Weights of a small audio captioner: encoder patch size [16, 8], 2800 steps.
Rows from block 5 of the audio encoder of a small audio captioner, named by matrix and row number. Rows with one number belong to one neuron. Each number is 128 + 24 x the weight over its row's rms, rounded and kept within 0 to 255. All counts start at 0. After the name is the row's rms in percent of the matrix's.
After each neuron's rows are labels from the 100 clips, of 14976, where the neuron reaches its highest value: "top examples" is what is common among them; "peak in band" is the frequency band that holds the peak. Only what is clearly more common there than usual is listed. The data: single notes of musical instruments (NSynth).
# fc1: MLP up (encoder.blocks.5.mlp.fc1.weight, 1024x256), inputs 0-42
# fc2: MLP down (encoder.blocks.5.mlp.fc2.weight, 256x1024, transposed), outputs 0-42

fc1.302 088 [147 128  85 153 172 167 126 101 122 165 132 163 154 145  83 131 124 112 157 147 138  89 127 160 165 119 104  98 130 157 128 129 172 104 117 101 121 122 131 151 122 101 126]
fc2.302 095 [111 116 137  65 122 104 145 107 149 111 157  81 112  94 154 134 101 143 152 127 118 165 171 147 106 136  98 138 106 165 104 170 153  85 148 122 130 111 137 128  94 135 161]
top examples: octave 6; guitar; pitch class F#
peak in band: 4000 to 8000 Hz

fc1.482 092 [145 168 150 139 122 116 152 154 134 150 115 142  90 121 105 134  96 125 104 109 120 130 118 164 141 136  86 107 135 132 121  96 149 125 152 133 129 112 118 115 136 152 119]
fc2.482 094 [131 102 148 156 135 118 125 106 132 126 130 129 106 148 120 138 130 174 126 138  79 146 121 161 149  98 104 144 115 160  88 105 140 100 116 178 116 103 133 109 113 109 124]
top examples: bass; octave 3
peak in band: 4000 to 8000 Hz

fc1.385 098 [115 151 137 167 114 110 115  98 121 164 115 117 103 135 111 115 126 150 181  98 126 174  75 111 120 128 149 142  86 173  99 160 104 112 131 108 114 139 160 106 174 118 117]
fc2.385 094 [146  97 112 144 155 120 162 131 107 113 148 142 184 176 142 136 138  84 120 101  82 135 126  99 121 139 148 134  99 123 133 117 119 129 130 120 143 132 132 119  85 182 117]
top examples: bass; octave 5; octave 6
peak in band: 4000 to 8000 Hz

fc1.547 085 [165 143  95 111 133 159  97 113 103 114  85 124  93 132 163 148 146 140 118 130 121 179 169 127 130 173 136 141 105 118 136 117 172 120 170 147 124 159 157 152 108  99 134]
fc2.547 081 [116 127 110 164 149 123 138 133 102 160 126 103 136 134 137 124 119  96 121 113 149  98 126 155 108 140  72 135 166 162 111 144  90 143 150  76 114  90 130  90 147 161 119]
top examples: bass; octave 7
peak in band: 4000 to 8000 Hz

fc1.725 098 [134 112 120 138 127 118  90 130 141 134 117 166 156 125 144 131 154 155  87 202 143  56 141 122 167 171 109 114 105 135 137  98 147 107 131 125 146 148 133 117  93 136 154]
fc2.725 096 [128 129 124  99 124 130 168 124 106  46 136 138 133  96  99 155 122 172 131 143 158 155 123 128 150  99 119 164 147  93 135 108 114 156 103 161 170 109 123 134 114 146 142]
top examples: octave 6; pitch class G#; note: G#6; note: A6
peak in band: 1000 to 2000 Hz

fc1.549 090 [144 118 127 142  98 131  73 169 170 107 143 160 133 144 128 173 141 145 121 114 105 122 118 147 115 129 104 151 144  93 132 176 135 156 115 153 111 122 131 136 121 102 144]
fc2.549 091 [138 153 118 141 114 126 141 116 118 165 106 139 129 100 163 152 137 156 153 120 101 174 123 164  98 117 152 107 152 104 108 144 159 115 140 140 117  95 104 112 150  62 136]
top examples: bass; octave 3
peak in band: 250 to 500 Hz

fc1.511 111 [ 85 131 107 140 151 119 103 137 112 121 119 101 147  84 118 131 158 149 129 128  93 122 149 133 104 137 127  49 120  79  96 183  99 104 152 125 122 106 125 112 115 125  98]
fc2.511 108 [ 95 120 149 135 145 134 130 151 147  99 134 128 110 136 114 119  89 166  82 106 106 131 119 139 125  99 148 135 110 128  87 156 134 113 104 103 168  69 131 145 142 115 125]
top examples: octave 6; pitch class C#; octave 7
peak in band: 250 to 500 Hz

fc1.524 094 [123 111 160 117 113 105 101 186 102 124 144 142  90 143 195 102 100 128 161 150 118 122 108 129  87  77 113 136 109 138 125 131 103  93 127  96 114 127  91 153 124 100 136]
fc2.524 093 [132 142 109 163 126 135 127 105 135 126  67 124 152 122 148 168 158 124 115 115 127 161 124 101  92 159 148 105  95 126 115  93 135 106 151 158 120 183 135 144 111  88 151]
top examples: octave 7; pitch class B
peak in band: 250 to 500 Hz

fc1.171 103 [124 125 132 152 156 130 134 116 114 112 121 162 109 102  85 123 167 128 107 107 120 106 157 127 132 106 165 130 114 164 147 118 114 137 148 178 145 177 113  90  95 160 172]
fc2.171 112 [151 170  87 134 114 147 151 149  97 143 143 162 136 149 165  98 154 127 117 127 117 128 132  85 145 121 137  91 140 100 124 118 108 115  78 118 122 125 121  61 141 129  91]
top examples: bass; octave 1
peak in band: 1000 to 2000 Hz

fc1.611 112 [139 119 110 130 153 125 150 172 144 126 131 140  85  86 114 109 123 122 159 133 140 109 124 125 146 121 131 143 118 113 141  94 130 116 142 118  83  97 126  91 111 126 119]
fc2.611 107 [ 94 154 144 136 121 131 133 120 110 171 124  88 121  83 140 117  98 174 173 136 117 116 132  87 125 167 118 167 129 136 142 135 140 153 104 147 148 141 129 122 127 138 109]
top examples: organ
peak in band: 4000 to 8000 Hz

fc1.232 091 [105 174 130 167 109 122 141 129  91 126 176 105 121 154 121 109 137 113 132 106 143 142 151 136 146 148 142  79 155 103 128 108 128 154 126 126 129 123 111 102 133 159 142]
fc2.232 090 [140 106 107 145 141 126 143 153 154 138 152 139 120 142 104 183 132 153 150 131 124 147 146 119 120 114 153  83 143 160 159 129 107  99 131 150 120 165 147 102 133 122 108]
top examples: organ; pitch class B
peak in band: 2000 to 4000 Hz

fc1.641 105 [173 138 167 118 109 110 145 159 141 126 149 172  80 141 138 159 128 189 129 106  92 168 130 133  98 143 131  88  98 120  94 162 149 120 104 146 164 133 120 100 158 146 147]
fc2.641 107 [119 145 130 113 113 100 131 101 110 135 160 116 174 121 141 147 139  87 127 155 110 115 113 134 150 127 164 127  90 122 125 112 129  74 168  69 102 102 118 146 145 139 132]
top examples: octave 3; pitch class G#; note: G#3; note: G3
peak in band: 250 to 500 Hz

fc1.164 097 [120 104 136 125 114 100 164 128  72 142 144 142 138 114  97 158 119  82 150 134  88 131 118 149 126 104 104 135 162 125 105  90 122 132 141 142  77 112 132 158 138 147 131]
fc2.164 102 [149 105  93 112 111 140 121  96 159 122 110 158  89 185 144 108 130 161 139 127 108 135 136 103 126 113 146 136 153 122 112 122 149 117 147 149 127 145 143  62 153 108 115]
top examples: octave 5; pitch class D#; note: D#5
peak in band: 250 to 500 Hz

fc1.596 088 [161 132 126 129 102 108  86 131 125 144 137 118 102 140  75 123 124 128 104 115 119 161 117 145 109 114 108 115 106  92 136 127 141 134 123 111 100 168 135 128  99 122 130]
fc2.596 094 [144 147 135  69 123 147 117 135 130 142  81 105 104 150 114 120 113 196  80  89 144 167 140 101 111 136 132  95 158 124 150 124 153 116 118 154 122 129 103 158  99 153 126]
top examples: organ
peak in band: 250 to 500 Hz

fc1.608 085 [104 111 102 116 163 121 111 116 140 127  88 135 140 136 139 163 145 174 137 122 131 163 130 114 137 128 132 136 148 149 118 170 148 106 114 119  99 113 129 138 156 117 149]
fc2.608 095 [ 96 135 154 118 190 152 124 101  95 173 136 117 136 109 109 123 114 126 109  99 134 112 126 113 116 140 115 137 143 126 130  99 155 163 117  86 109  94 162 119  89 153 202]
top examples: bass; octave 2
peak in band: 4000 to 8000 Hz

fc1.218 102 [114  73 144 105 116 128 152 120 117 100 124 162 143  78 168 121  94 173 106 132  98 116 159 112 123 155 130 133 130 131 104 102 174 114  91 124 113 132 112 127 172  87 102]
fc2.218 102 [115 153 158 134 136 146 108 131 103 134 119 146 141 122 122 126 174 119 129 163 151 132 128 167 169 131 145 164  92 102 159 102 115 135 117  77 113 117 166 133 115  98 106]
top examples: octave 3; pitch class F#
peak in band: 250 to 500 Hz

fc1.667 088 [153 132  99 142 148 119 171 101 148 100 108 146 125 121 110 136 149 181 156 150  97  90 167 128 116 101 161 104 112  90 125 129 129 146 155  90 148 191 149 117  96 136 161]
fc2.667 092 [133 148 157 119 122 112  94 159 108 127  76 103 132 131 155 115 100  79 127 144 147  92  99 125 126 147 109 187 136  98 127 125  91 112 128 140 138 141 144 124 160 158 141]
top examples: bass
peak in band: 2000 to 4000 Hz

fc1.693 103 [119 133 106 107 139 124 102 125 119 145 160 135 135 156 140 123 140 105 127 160 140 115 127 152 129  66 115  96  98 146 127 122 127 119 117 115 153 150 141 110 193 128 170]
fc2.693 095 [106 144 162 153 129 180 150  85  97 122 111 130 119 111 154 113  99 132 110 135 145 171 164 112 140 161 155 116 151 116 127 145 136 138  97 104 139  91 123 141 110 131 135]
top examples: octave 3; octave 2
peak in band: 2000 to 4000 Hz

fc1.71 100 [ 81  89 110 111 117  80 152 133 146 154  91 184 100 114 123  99 142 152 130 103 180 146  74 133 143 163 106  96 111 138 106 109 152 107 144 112 132 157 127 150 130  76 130]
fc2.71 099 [131 152 113 141 144 181 138 113 169 118 153  87 103 111  78  96 136 141 125  93 107 137 134 124 132 182 152 155 142 152 168  96 137 158 148 156 137 144  98 107 144  91  80]
top examples: organ; pitch class D; pitch class: A; note: D5
peak in band: 2000 to 4000 Hz

fc1.187 102 [132 159 110 103 106 149 123 141 113  98  97 153 144 124  95 124 186 130 139 166 107 163 155 136 147 161  93 159  82 115 114 129 146 107 128 156  83 142 128 156 166 109 164]
fc2.187 096 [146 119 140 103 146 115 164 114 148 124 123  98 115 137 154 104 112 147 129 118 130  74 166  87 106  91 115 132 177 103 148 133 127 140 129 159 127 125 129 109 110 151 115]
top examples: octave 3; pitch class A; note: A3
peak in band: 250 to 500 Hz

fc1.288 096 [126 133 165 133 103 111 113  98 150 112 134 108 117 176 148 116 115 110 128 117 141 141 108 133 135 153 126 147 203 133 109 133 103 116 172 118  99 115 121 123 129 132 111]
fc2.288 104 [143 147 105  83 147  95 105 123 115 142 132 129 134  77 113 185 134 119 135 160 106 158 128 178 143  90 158 143 138 106 115 136 117 171 128 121 129 135 122 141 133  86 140]
top examples: octave 7
peak in band: 1000 to 2000 Hz

fc1.282 104 [111 158 138 119 154 141 114 146  88 123 116 116 116  99 155 170  95 132 139 115 151 137 136  99 160 138 139  68  50 111 126 164 135 127 118 138 109 146 122 137 128 115 161]
fc2.282 101 [125 110  92  89 101 103 129 127 129  99 121 152 129 119 162 133 114 152 137 138 139 141 143 120 148 160 146 140 147 117  73 124 169 120 114 145 147 114 100  62 169 106 129]
top examples: octave 3; pitch class A; note: A3
peak in band: 4000 to 8000 Hz

fc1.589 111 [138 134 137 179  91  82 147 106 143 138 112 124 132 124 122 128 122  62  87  97 166 138 139 113 101 107 151 141 119 146 125 111  82 115  93 102 124 150 138 143 131 106 128]
fc2.589 117 [117 105 147 112 131 150 116 185 104 130 126 172 132 146 137 113 154 131 120 137 124 169 168 134 103 139 141 150 124 137 133 151 144 103 109 160  98 120 154 123 114 123 138]
top examples: octave 6
peak in band: 1000 to 2000 Hz

fc1.379 096 [123  84 100 113 123 144 141 145 154 131 140 171 144 156 187 118 132 176 134 122 102 141 100  72 104 157 113 131 154 125 137 111 162 140 152 135 169  91 119  94 145 105  87]
fc2.379 090 [150 109 150 176 126 130  78 136 147 122 134  82 134 112 123 166 138 138 101  96  98 152 135 137 102 127 119 115 147 162 123 123 115 148 123 164 152 130 152 152 118 150 117]
top examples: octave 5; pitch class F#; pitch class F
peak in band: 4000 to 8000 Hz

fc1.80 099 [119 114 157 124 112 143 101 149 128 132 141 124 132 156 121 124 145  96 103 131 115 128  80 152 125 135 122 160 140 121 130 153 128  88 181 109 141 147 129 111 127 145 104]
fc2.80 099 [170 102 106 128 101 114 136 135 145 111 128 171 117 120 147  99  94 132 153 119 122 154 110  95 127  74 178  96 152 149  85 145 163 113 122 135 152 104 136 143 152 150  97]
top examples: octave 7; octave 6
peak in band: 4000 to 8000 Hz