A small audio captioner, trained from scratch.
Data: trained on single notes of musical instruments (NSynth), 184686 training examples, 1.0 epochs.
Rows from block 7 of the text decoder, named by matrix and row number. Each number is 200 + 20 x the weight over the matrix's rms, rounded and kept within 0 to 999. All counts start at 0.
# v: cross-attention value (decoder.blocks.7.cross_attn.v.weight, 128x256), inputs 192-255
v.50,239,201,236,234,229,238,226,227,196,216,182,166,200,181,237,196,154,242,211,217,227,195,225,194,185,205,227,223,211,209,192,221,224,204,162,178,210,225,235,217,186,219,182,150,228,253,217,201,188,203,220,186,184,191,213,213,206,206,195,199,185,179,188,214
v.51,216,210,189,194,185,183,221,184,186,189,223,213,170,190,206,194,200,181,233,197,209,214,209,210,182,196,184,193,193,216,183,164,198,208,229,231,190,215,199,186,218,220,189,211,200,233,203,244,198,193,209,229,181,199,212,232,210,188,224,199,200,210,175,228
v.52,180,221,185,212,198,185,165,217,211,216,221,225,154,205,172,182,208,184,205,213,202,213,203,189,241,177,216,228,218,201,215,200,191,176,190,174,164,194,220,219,222,222,182,207,244,218,177,194,203,203,205,208,212,210,183,187,210,155,168,218,162,195,186,212
v.53,173,216,185,172,216,219,202,243,191,187,212,198,218,198,201,219,252,204,203,183,189,209,217,194,189,204,148,195,212,213,228,221,192,214,232,203,174,233,231,184,192,204,196,182,225,209,201,205,207,191,190,191,203,214,164,166,195,197,249,182,214,218,199,213
v.54,205,193,201,192,182,208,203,187,205,202,193,195,233,220,190,227,207,191,204,200,194,193,195,185,212,203,223,204,204,252,214,183,219,205,223,183,206,205,227,211,208,210,196,241,171,186,217,213,186,198,186,238,214,191,216,188,201,222,213,195,222,193,205,194
v.55,146,174,172,185,176,172,200,203,209,168,191,222,265,213,181,251,207,149,161,160,183,202,184,171,195,205,202,189,230,240,188,166,197,196,201,205,196,184,226,181,195,158,171,183,207,213,201,205,210,173,184,225,156,206,197,163,193,183,244,203,207,184,239,163
v.56,229,183,208,170,204,167,199,181,203,220,201,201,201,232,217,169,214,191,186,212,177,203,204,198,190,218,183,201,190,217,170,177,187,183,229,206,199,215,195,189,182,199,229,204,194,185,186,208,211,191,160,234,195,209,215,198,216,179,174,207,185,173,223,198
v.57,214,204,177,228,208,194,206,200,213,238,199,193,194,200,210,189,212,185,206,204,196,167,230,214,198,219,205,221,183,177,178,188,193,177,235,184,177,161,204,182,179,203,163,175,207,199,206,207,220,191,214,205,211,234,213,196,171,228,221,214,182,166,257,179
v.58,219,178,200,200,195,184,196,216,219,228,240,193,210,184,202,219,208,201,182,224,212,176,184,204,209,187,167,179,181,207,220,162,207,198,202,179,207,205,237,191,216,194,220,202,162,239,219,196,147,174,202,198,214,205,261,191,205,208,192,183,202,223,182,211
v.59,212,213,210,228,186,168,225,162,220,212,194,196,196,214,198,182,203,213,183,173,223,195,184,196,212,214,202,195,208,224,221,206,186,204,172,213,224,204,190,192,156,231,227,212,218,179,140,222,174,220,130,193,190,206,198,230,208,216,201,181,205,246,220,185
v.60,226,223,173,209,202,183,219,212,206,186,186,188,205,204,211,206,205,145,172,208,209,243,222,213,181,236,181,209,208,211,183,195,205,186,212,193,181,192,153,174,171,239,172,224,191,231,163,166,203,154,192,206,232,162,165,229,197,168,179,215,219,221,219,204
v.61,219,209,168,184,223,190,192,174,183,209,204,215,192,218,200,223,187,204,186,186,217,192,243,181,201,226,159,209,220,199,201,210,192,173,209,243,213,187,221,187,202,246,214,211,203,181,170,216,202,188,182,207,200,181,212,173,177,176,196,223,159,218,183,208
v.62,237,184,181,177,192,198,216,186,202,194,208,224,189,229,226,173,226,216,227,211,162,212,219,234,210,193,208,207,150,185,220,180,215,157,213,232,225,166,216,218,193,222,178,240,185,167,183,219,178,197,234,232,222,178,204,205,160,174,208,188,208,191,205,210
v.63,205,206,227,204,198,200,234,237,206,183,188,203,211,192,168,183,213,212,219,235,170,182,190,202,158,208,228,222,196,176,208,174,220,220,214,227,213,205,185,203,195,200,173,196,199,206,206,230,224,209,234,198,176,212,217,175,193,205,196,231,169,172,164,206
v.64,227,215,169,215,199,168,214,211,206,202,218,195,184,194,168,203,176,201,170,172,212,174,200,176,215,177,178,151,238,213,202,233,184,185,174,167,189,205,218,210,184,176,218,205,172,201,207,218,147,182,224,181,236,219,213,249,193,167,243,212,187,178,214,225
v.65,200,191,185,200,172,224,213,240,207,182,215,207,221,170,203,174,235,197,179,154,190,208,225,200,177,236,241,212,181,253,225,178,177,266,220,184,198,190,197,196,193,178,239,181,186,195,228,203,188,211,205,228,228,218,182,169,175,172,217,209,218,183,189,142
v.66,176,194,160,245,227,203,164,192,182,178,207,181,217,253,177,184,199,192,197,184,215,213,179,188,228,232,186,176,202,216,207,197,199,198,215,185,209,176,212,204,208,173,151,222,228,182,176,169,252,209,189,208,236,214,209,209,248,167,234,206,195,208,199,200
v.67,180,186,248,245,178,195,175,213,192,231,212,202,179,190,200,254,193,208,195,221,203,166,182,172,182,208,212,202,206,230,168,165,194,200,198,177,200,214,220,196,195,187,235,216,177,192,189,231,195,200,228,181,254,195,167,213,186,167,196,226,206,196,196,178
v.68,166,198,167,183,196,199,162,235,200,217,185,190,166,152,173,215,159,212,182,174,186,225,192,190,201,166,188,227,188,203,200,162,218,166,203,209,171,199,220,206,183,188,174,203,187,169,226,220,209,211,197,163,216,189,179,227,179,207,201,243,213,184,194,211
v.69,241,187,193,178,204,189,170,235,184,192,222,205,197,234,180,198,186,203,157,217,212,211,222,203,180,187,248,210,182,181,179,203,227,237,182,217,227,188,174,208,213,179,191,185,195,178,194,215,213,195,177,212,213,196,232,206,203,230,179,228,193,202,189,194
v.70,188,238,215,211,174,203,196,187,185,185,170,217,221,210,187,208,205,208,200,205,182,201,184,205,197,206,203,200,227,213,197,214,212,235,208,183,194,184,191,188,240,232,183,225,226,212,183,225,222,210,207,189,179,202,212,227,210,186,169,147,218,174,169,150
v.71,214,235,219,237,178,201,200,195,220,217,222,172,230,228,201,196,203,166,204,196,216,226,175,209,208,192,212,190,217,194,180,229,213,211,201,225,193,200,232,189,220,178,195,206,191,202,179,202,210,191,186,217,197,188,222,200,194,242,213,243,203,191,212,200
v.72,188,220,220,170,211,173,201,204,216,193,209,191,204,181,215,187,190,176,152,180,213,216,193,201,158,207,254,185,179,147,211,202,173,205,184,212,203,228,216,195,190,197,183,214,188,210,202,191,133,190,194,169,159,212,170,218,206,202,194,226,189,180,216,204
v.73,232,202,213,194,191,232,184,183,218,183,205,233,230,192,207,193,238,207,230,234,203,187,212,182,182,167,188,234,191,179,221,201,183,212,194,217,208,149,181,186,198,180,218,202,191,200,219,200,215,196,217,223,196,217,166,200,219,211,184,186,188,188,169,200
v.74,187,213,226,244,213,179,165,208,174,226,199,173,202,230,184,187,223,155,223,184,221,210,190,217,197,254,176,199,159,222,179,232,173,171,221,199,222,195,197,219,216,156,206,233,204,195,180,190,208,257,210,183,180,205,195,188,207,233,205,185,211,196,202,152
v.75,208,220,176,201,245,217,215,186,144,185,177,192,201,178,209,174,218,203,161,194,195,187,247,177,215,202,174,204,196,231,194,191,209,221,223,142,209,176,225,215,168,182,201,202,236,186,199,227,224,211,216,232,185,202,200,230,214,206,176,157,203,200,172,204
v.76,197,185,197,223,213,228,216,224,188,197,210,208,204,181,227,213,221,217,211,229,188,195,183,229,168,170,227,215,195,207,225,202,232,208,180,176,208,204,189,192,218,216,229,213,222,163,195,209,195,238,207,206,174,210,221,222,245,216,193,197,180,186,174,210
v.77,202,224,220,177,183,204,195,215,223,197,202,191,186,160,210,216,164,211,218,201,146,188,177,203,197,219,204,222,197,193,184,220,198,222,248,165,186,193,206,220,188,221,180,190,196,194,217,205,193,214,193,206,224,186,193,166,208,213,219,231,215,212,218,212
v.78,221,221,152,186,182,180,196,215,169,184,201,197,200,195,223,182,183,180,210,161,233,199,203,197,207,242,179,191,190,216,162,169,209,178,223,185,197,177,172,162,193,197,204,185,192,194,158,194,195,189,199,195,189,209,227,162,173,225,214,179,250,174,228,195
v.79,166,198,201,151,215,243,248,214,192,212,203,157,217,183,214,186,174,174,186,212,208,203,190,193,231,218,216,193,210,184,217,180,216,192,197,205,198,190,213,230,214,192,199,208,199,209,239,182,197,216,179,215,227,224,219,164,186,194,232,220,218,198,234,224
v.80,207,162,200,195,222,237,199,199,201,198,190,170,217,202,191,212,198,203,209,188,224,186,179,167,191,191,239,202,178,196,202,211,189,228,195,209,206,219,228,207,219,207,218,180,182,206,206,190,199,167,203,190,198,173,188,240,174,230,170,199,223,154,195,203
v.81,218,224,186,198,172,219,211,186,216,218,186,210,132,188,199,225,219,191,164,198,187,212,184,183,211,221,181,220,172,159,202,181,192,216,215,212,252,187,197,184,171,165,202,211,176,175,172,207,197,224,206,184,205,199,191,182,218,205,194,224,222,177,187,237
v.82,216,222,215,204,182,186,199,212,195,186,190,215,191,198,196,202,201,162,216,228,181,188,177,189,231,184,191,210,174,195,200,192,213,232,202,185,198,207,214,172,153,235,219,202,169,179,230,179,188,197,187,222,197,199,188,195,185,214,181,224,198,195,145,211
v.83,209,224,219,214,195,203,188,237,239,190,195,170,211,167,186,167,209,188,224,205,195,222,239,234,211,190,216,201,227,193,208,202,177,168,202,181,216,195,162,221,183,209,219,199,182,225,164,222,224,170,233,214,230,226,216,168,202,224,233,204,190,197,194,180
v.84,203,185,254,218,192,191,231,171,176,175,239,205,243,168,164,173,223,192,221,205,217,222,201,210,206,165,221,176,224,229,188,204,211,216,209,186,236,191,195,209,228,181,206,199,213,234,166,190,219,189,202,183,185,224,177,167,220,226,213,175,186,234,151,214
v.85,220,194,256,194,231,221,188,236,203,198,243,208,193,200,204,150,187,194,151,233,148,177,193,222,195,224,195,216,186,218,189,201,164,195,242,178,244,214,209,260,189,200,184,196,185,212,206,196,204,188,224,207,183,234,187,190,178,187,223,173,139,212,197,166
v.86,182,210,203,186,225,201,200,192,225,225,160,229,174,214,247,174,193,242,207,187,164,173,189,205,198,194,177,199,211,214,233,194,192,208,183,196,213,179,184,201,225,186,224,216,189,193,212,219,201,194,195,211,233,181,204,214,185,183,224,226,192,206,211,198
v.87,167,244,212,217,150,225,209,181,194,215,219,173,210,210,232,238,218,206,209,205,229,168,233,213,242,196,228,169,200,214,175,215,172,185,196,177,202,175,201,213,190,187,232,212,202,173,193,187,199,205,175,199,190,232,207,198,213,192,156,230,210,193,172,190
v.88,191,203,149,172,204,188,222,168,178,194,187,197,165,178,159,177,185,208,221,170,216,189,218,177,234,205,223,221,227,146,247,224,200,192,201,192,188,216,200,233,205,205,180,213,229,198,218,200,178,185,234,211,205,191,182,214,208,224,215,226,219,180,209,200
v.89,186,174,198,259,200,168,205,144,179,187,195,184,198,219,167,177,196,211,195,241,199,181,156,159,199,221,206,219,172,174,187,167,196,201,198,180,210,192,230,176,198,186,250,197,220,199,178,175,173,232,132,198,151,170,216,225,175,181,221,214,198,201,207,204
v.90,211,205,239,215,184,188,212,165,202,189,162,199,195,240,205,224,218,173,183,190,207,199,183,223,205,177,164,196,202,205,198,192,201,220,194,204,192,213,216,201,205,205,218,230,204,223,198,215,231,178,194,208,198,187,174,213,206,237,183,173,207,205,190,224
v.91,243,244,192,186,194,194,196,172,189,168,160,216,201,183,221,223,206,168,215,199,189,192,219,193,227,221,211,211,189,202,195,209,206,203,190,206,183,208,169,226,196,187,167,198,186,164,166,205,172,209,197,150,229,193,210,169,208,196,219,193,193,189,202,196
v.92,196,212,191,223,186,186,226,152,206,160,189,206,188,186,189,193,167,155,202,209,240,206,208,180,194,236,193,198,190,233,257,178,201,157,240,215,174,191,196,174,198,194,190,172,211,216,228,212,161,180,231,195,175,187,173,190,189,214,230,182,212,201,224,196
v.93,233,222,192,180,142,155,220,201,231,180,183,247,219,236,232,197,203,176,191,225,248,167,233,208,210,186,184,191,193,188,201,188,192,237,224,202,197,217,204,240,197,195,189,182,175,189,192,201,190,237,252,180,164,179,205,214,201,189,205,169,193,238,172,175
v.94,150,168,187,216,171,179,206,147,203,202,195,201,235,210,229,218,157,203,173,215,193,147,214,179,177,186,204,208,164,209,182,210,233,203,196,176,233,185,185,212,196,207,223,216,190,211,157,194,211,210,193,210,223,192,190,167,198,213,192,193,229,231,238,189
v.95,219,225,173,218,184,193,187,187,166,166,194,212,189,191,208,211,215,199,217,215,217,191,185,180,211,210,210,194,231,182,195,185,201,176,209,198,180,217,156,188,203,200,202,172,192,219,193,194,203,235,214,180,174,199,204,188,185,207,224,177,197,221,223,188
v.96,171,175,183,179,181,174,208,193,197,190,199,189,198,227,191,213,187,223,186,204,193,211,214,230,198,171,192,171,202,176,200,187,202,176,200,168,220,188,221,225,200,207,180,172,200,199,203,191,208,211,215,212,217,181,235,179,183,234,234,196,212,203,213,193
v.97,211,221,221,232,190,200,186,203,197,153,195,198,186,199,217,201,209,207,191,193,187,215,203,188,205,188,184,155,189,187,225,211,197,194,176,177,238,237,219,210,174,201,214,221,225,168,197,188,222,216,168,216,204,201,188,198,186,191,197,191,191,202,213,192
v.98,151,208,212,180,198,216,211,209,171,193,198,255,197,232,224,205,178,216,196,204,202,184,189,191,207,222,225,184,205,205,224,221,231,179,218,205,198,213,172,210,202,193,178,201,199,210,202,210,179,227,216,213,186,192,219,236,220,216,227,197,216,207,208,191
v.99,216,209,189,243,181,193,182,229,204,203,198,200,198,199,183,169,188,218,186,233,188,208,225,228,189,220,229,215,210,171,212,174,180,169,224,215,205,200,211,222,231,197,180,231,199,236,186,215,198,213,208,205,227,230,246,188,208,180,191,198,179,197,213,175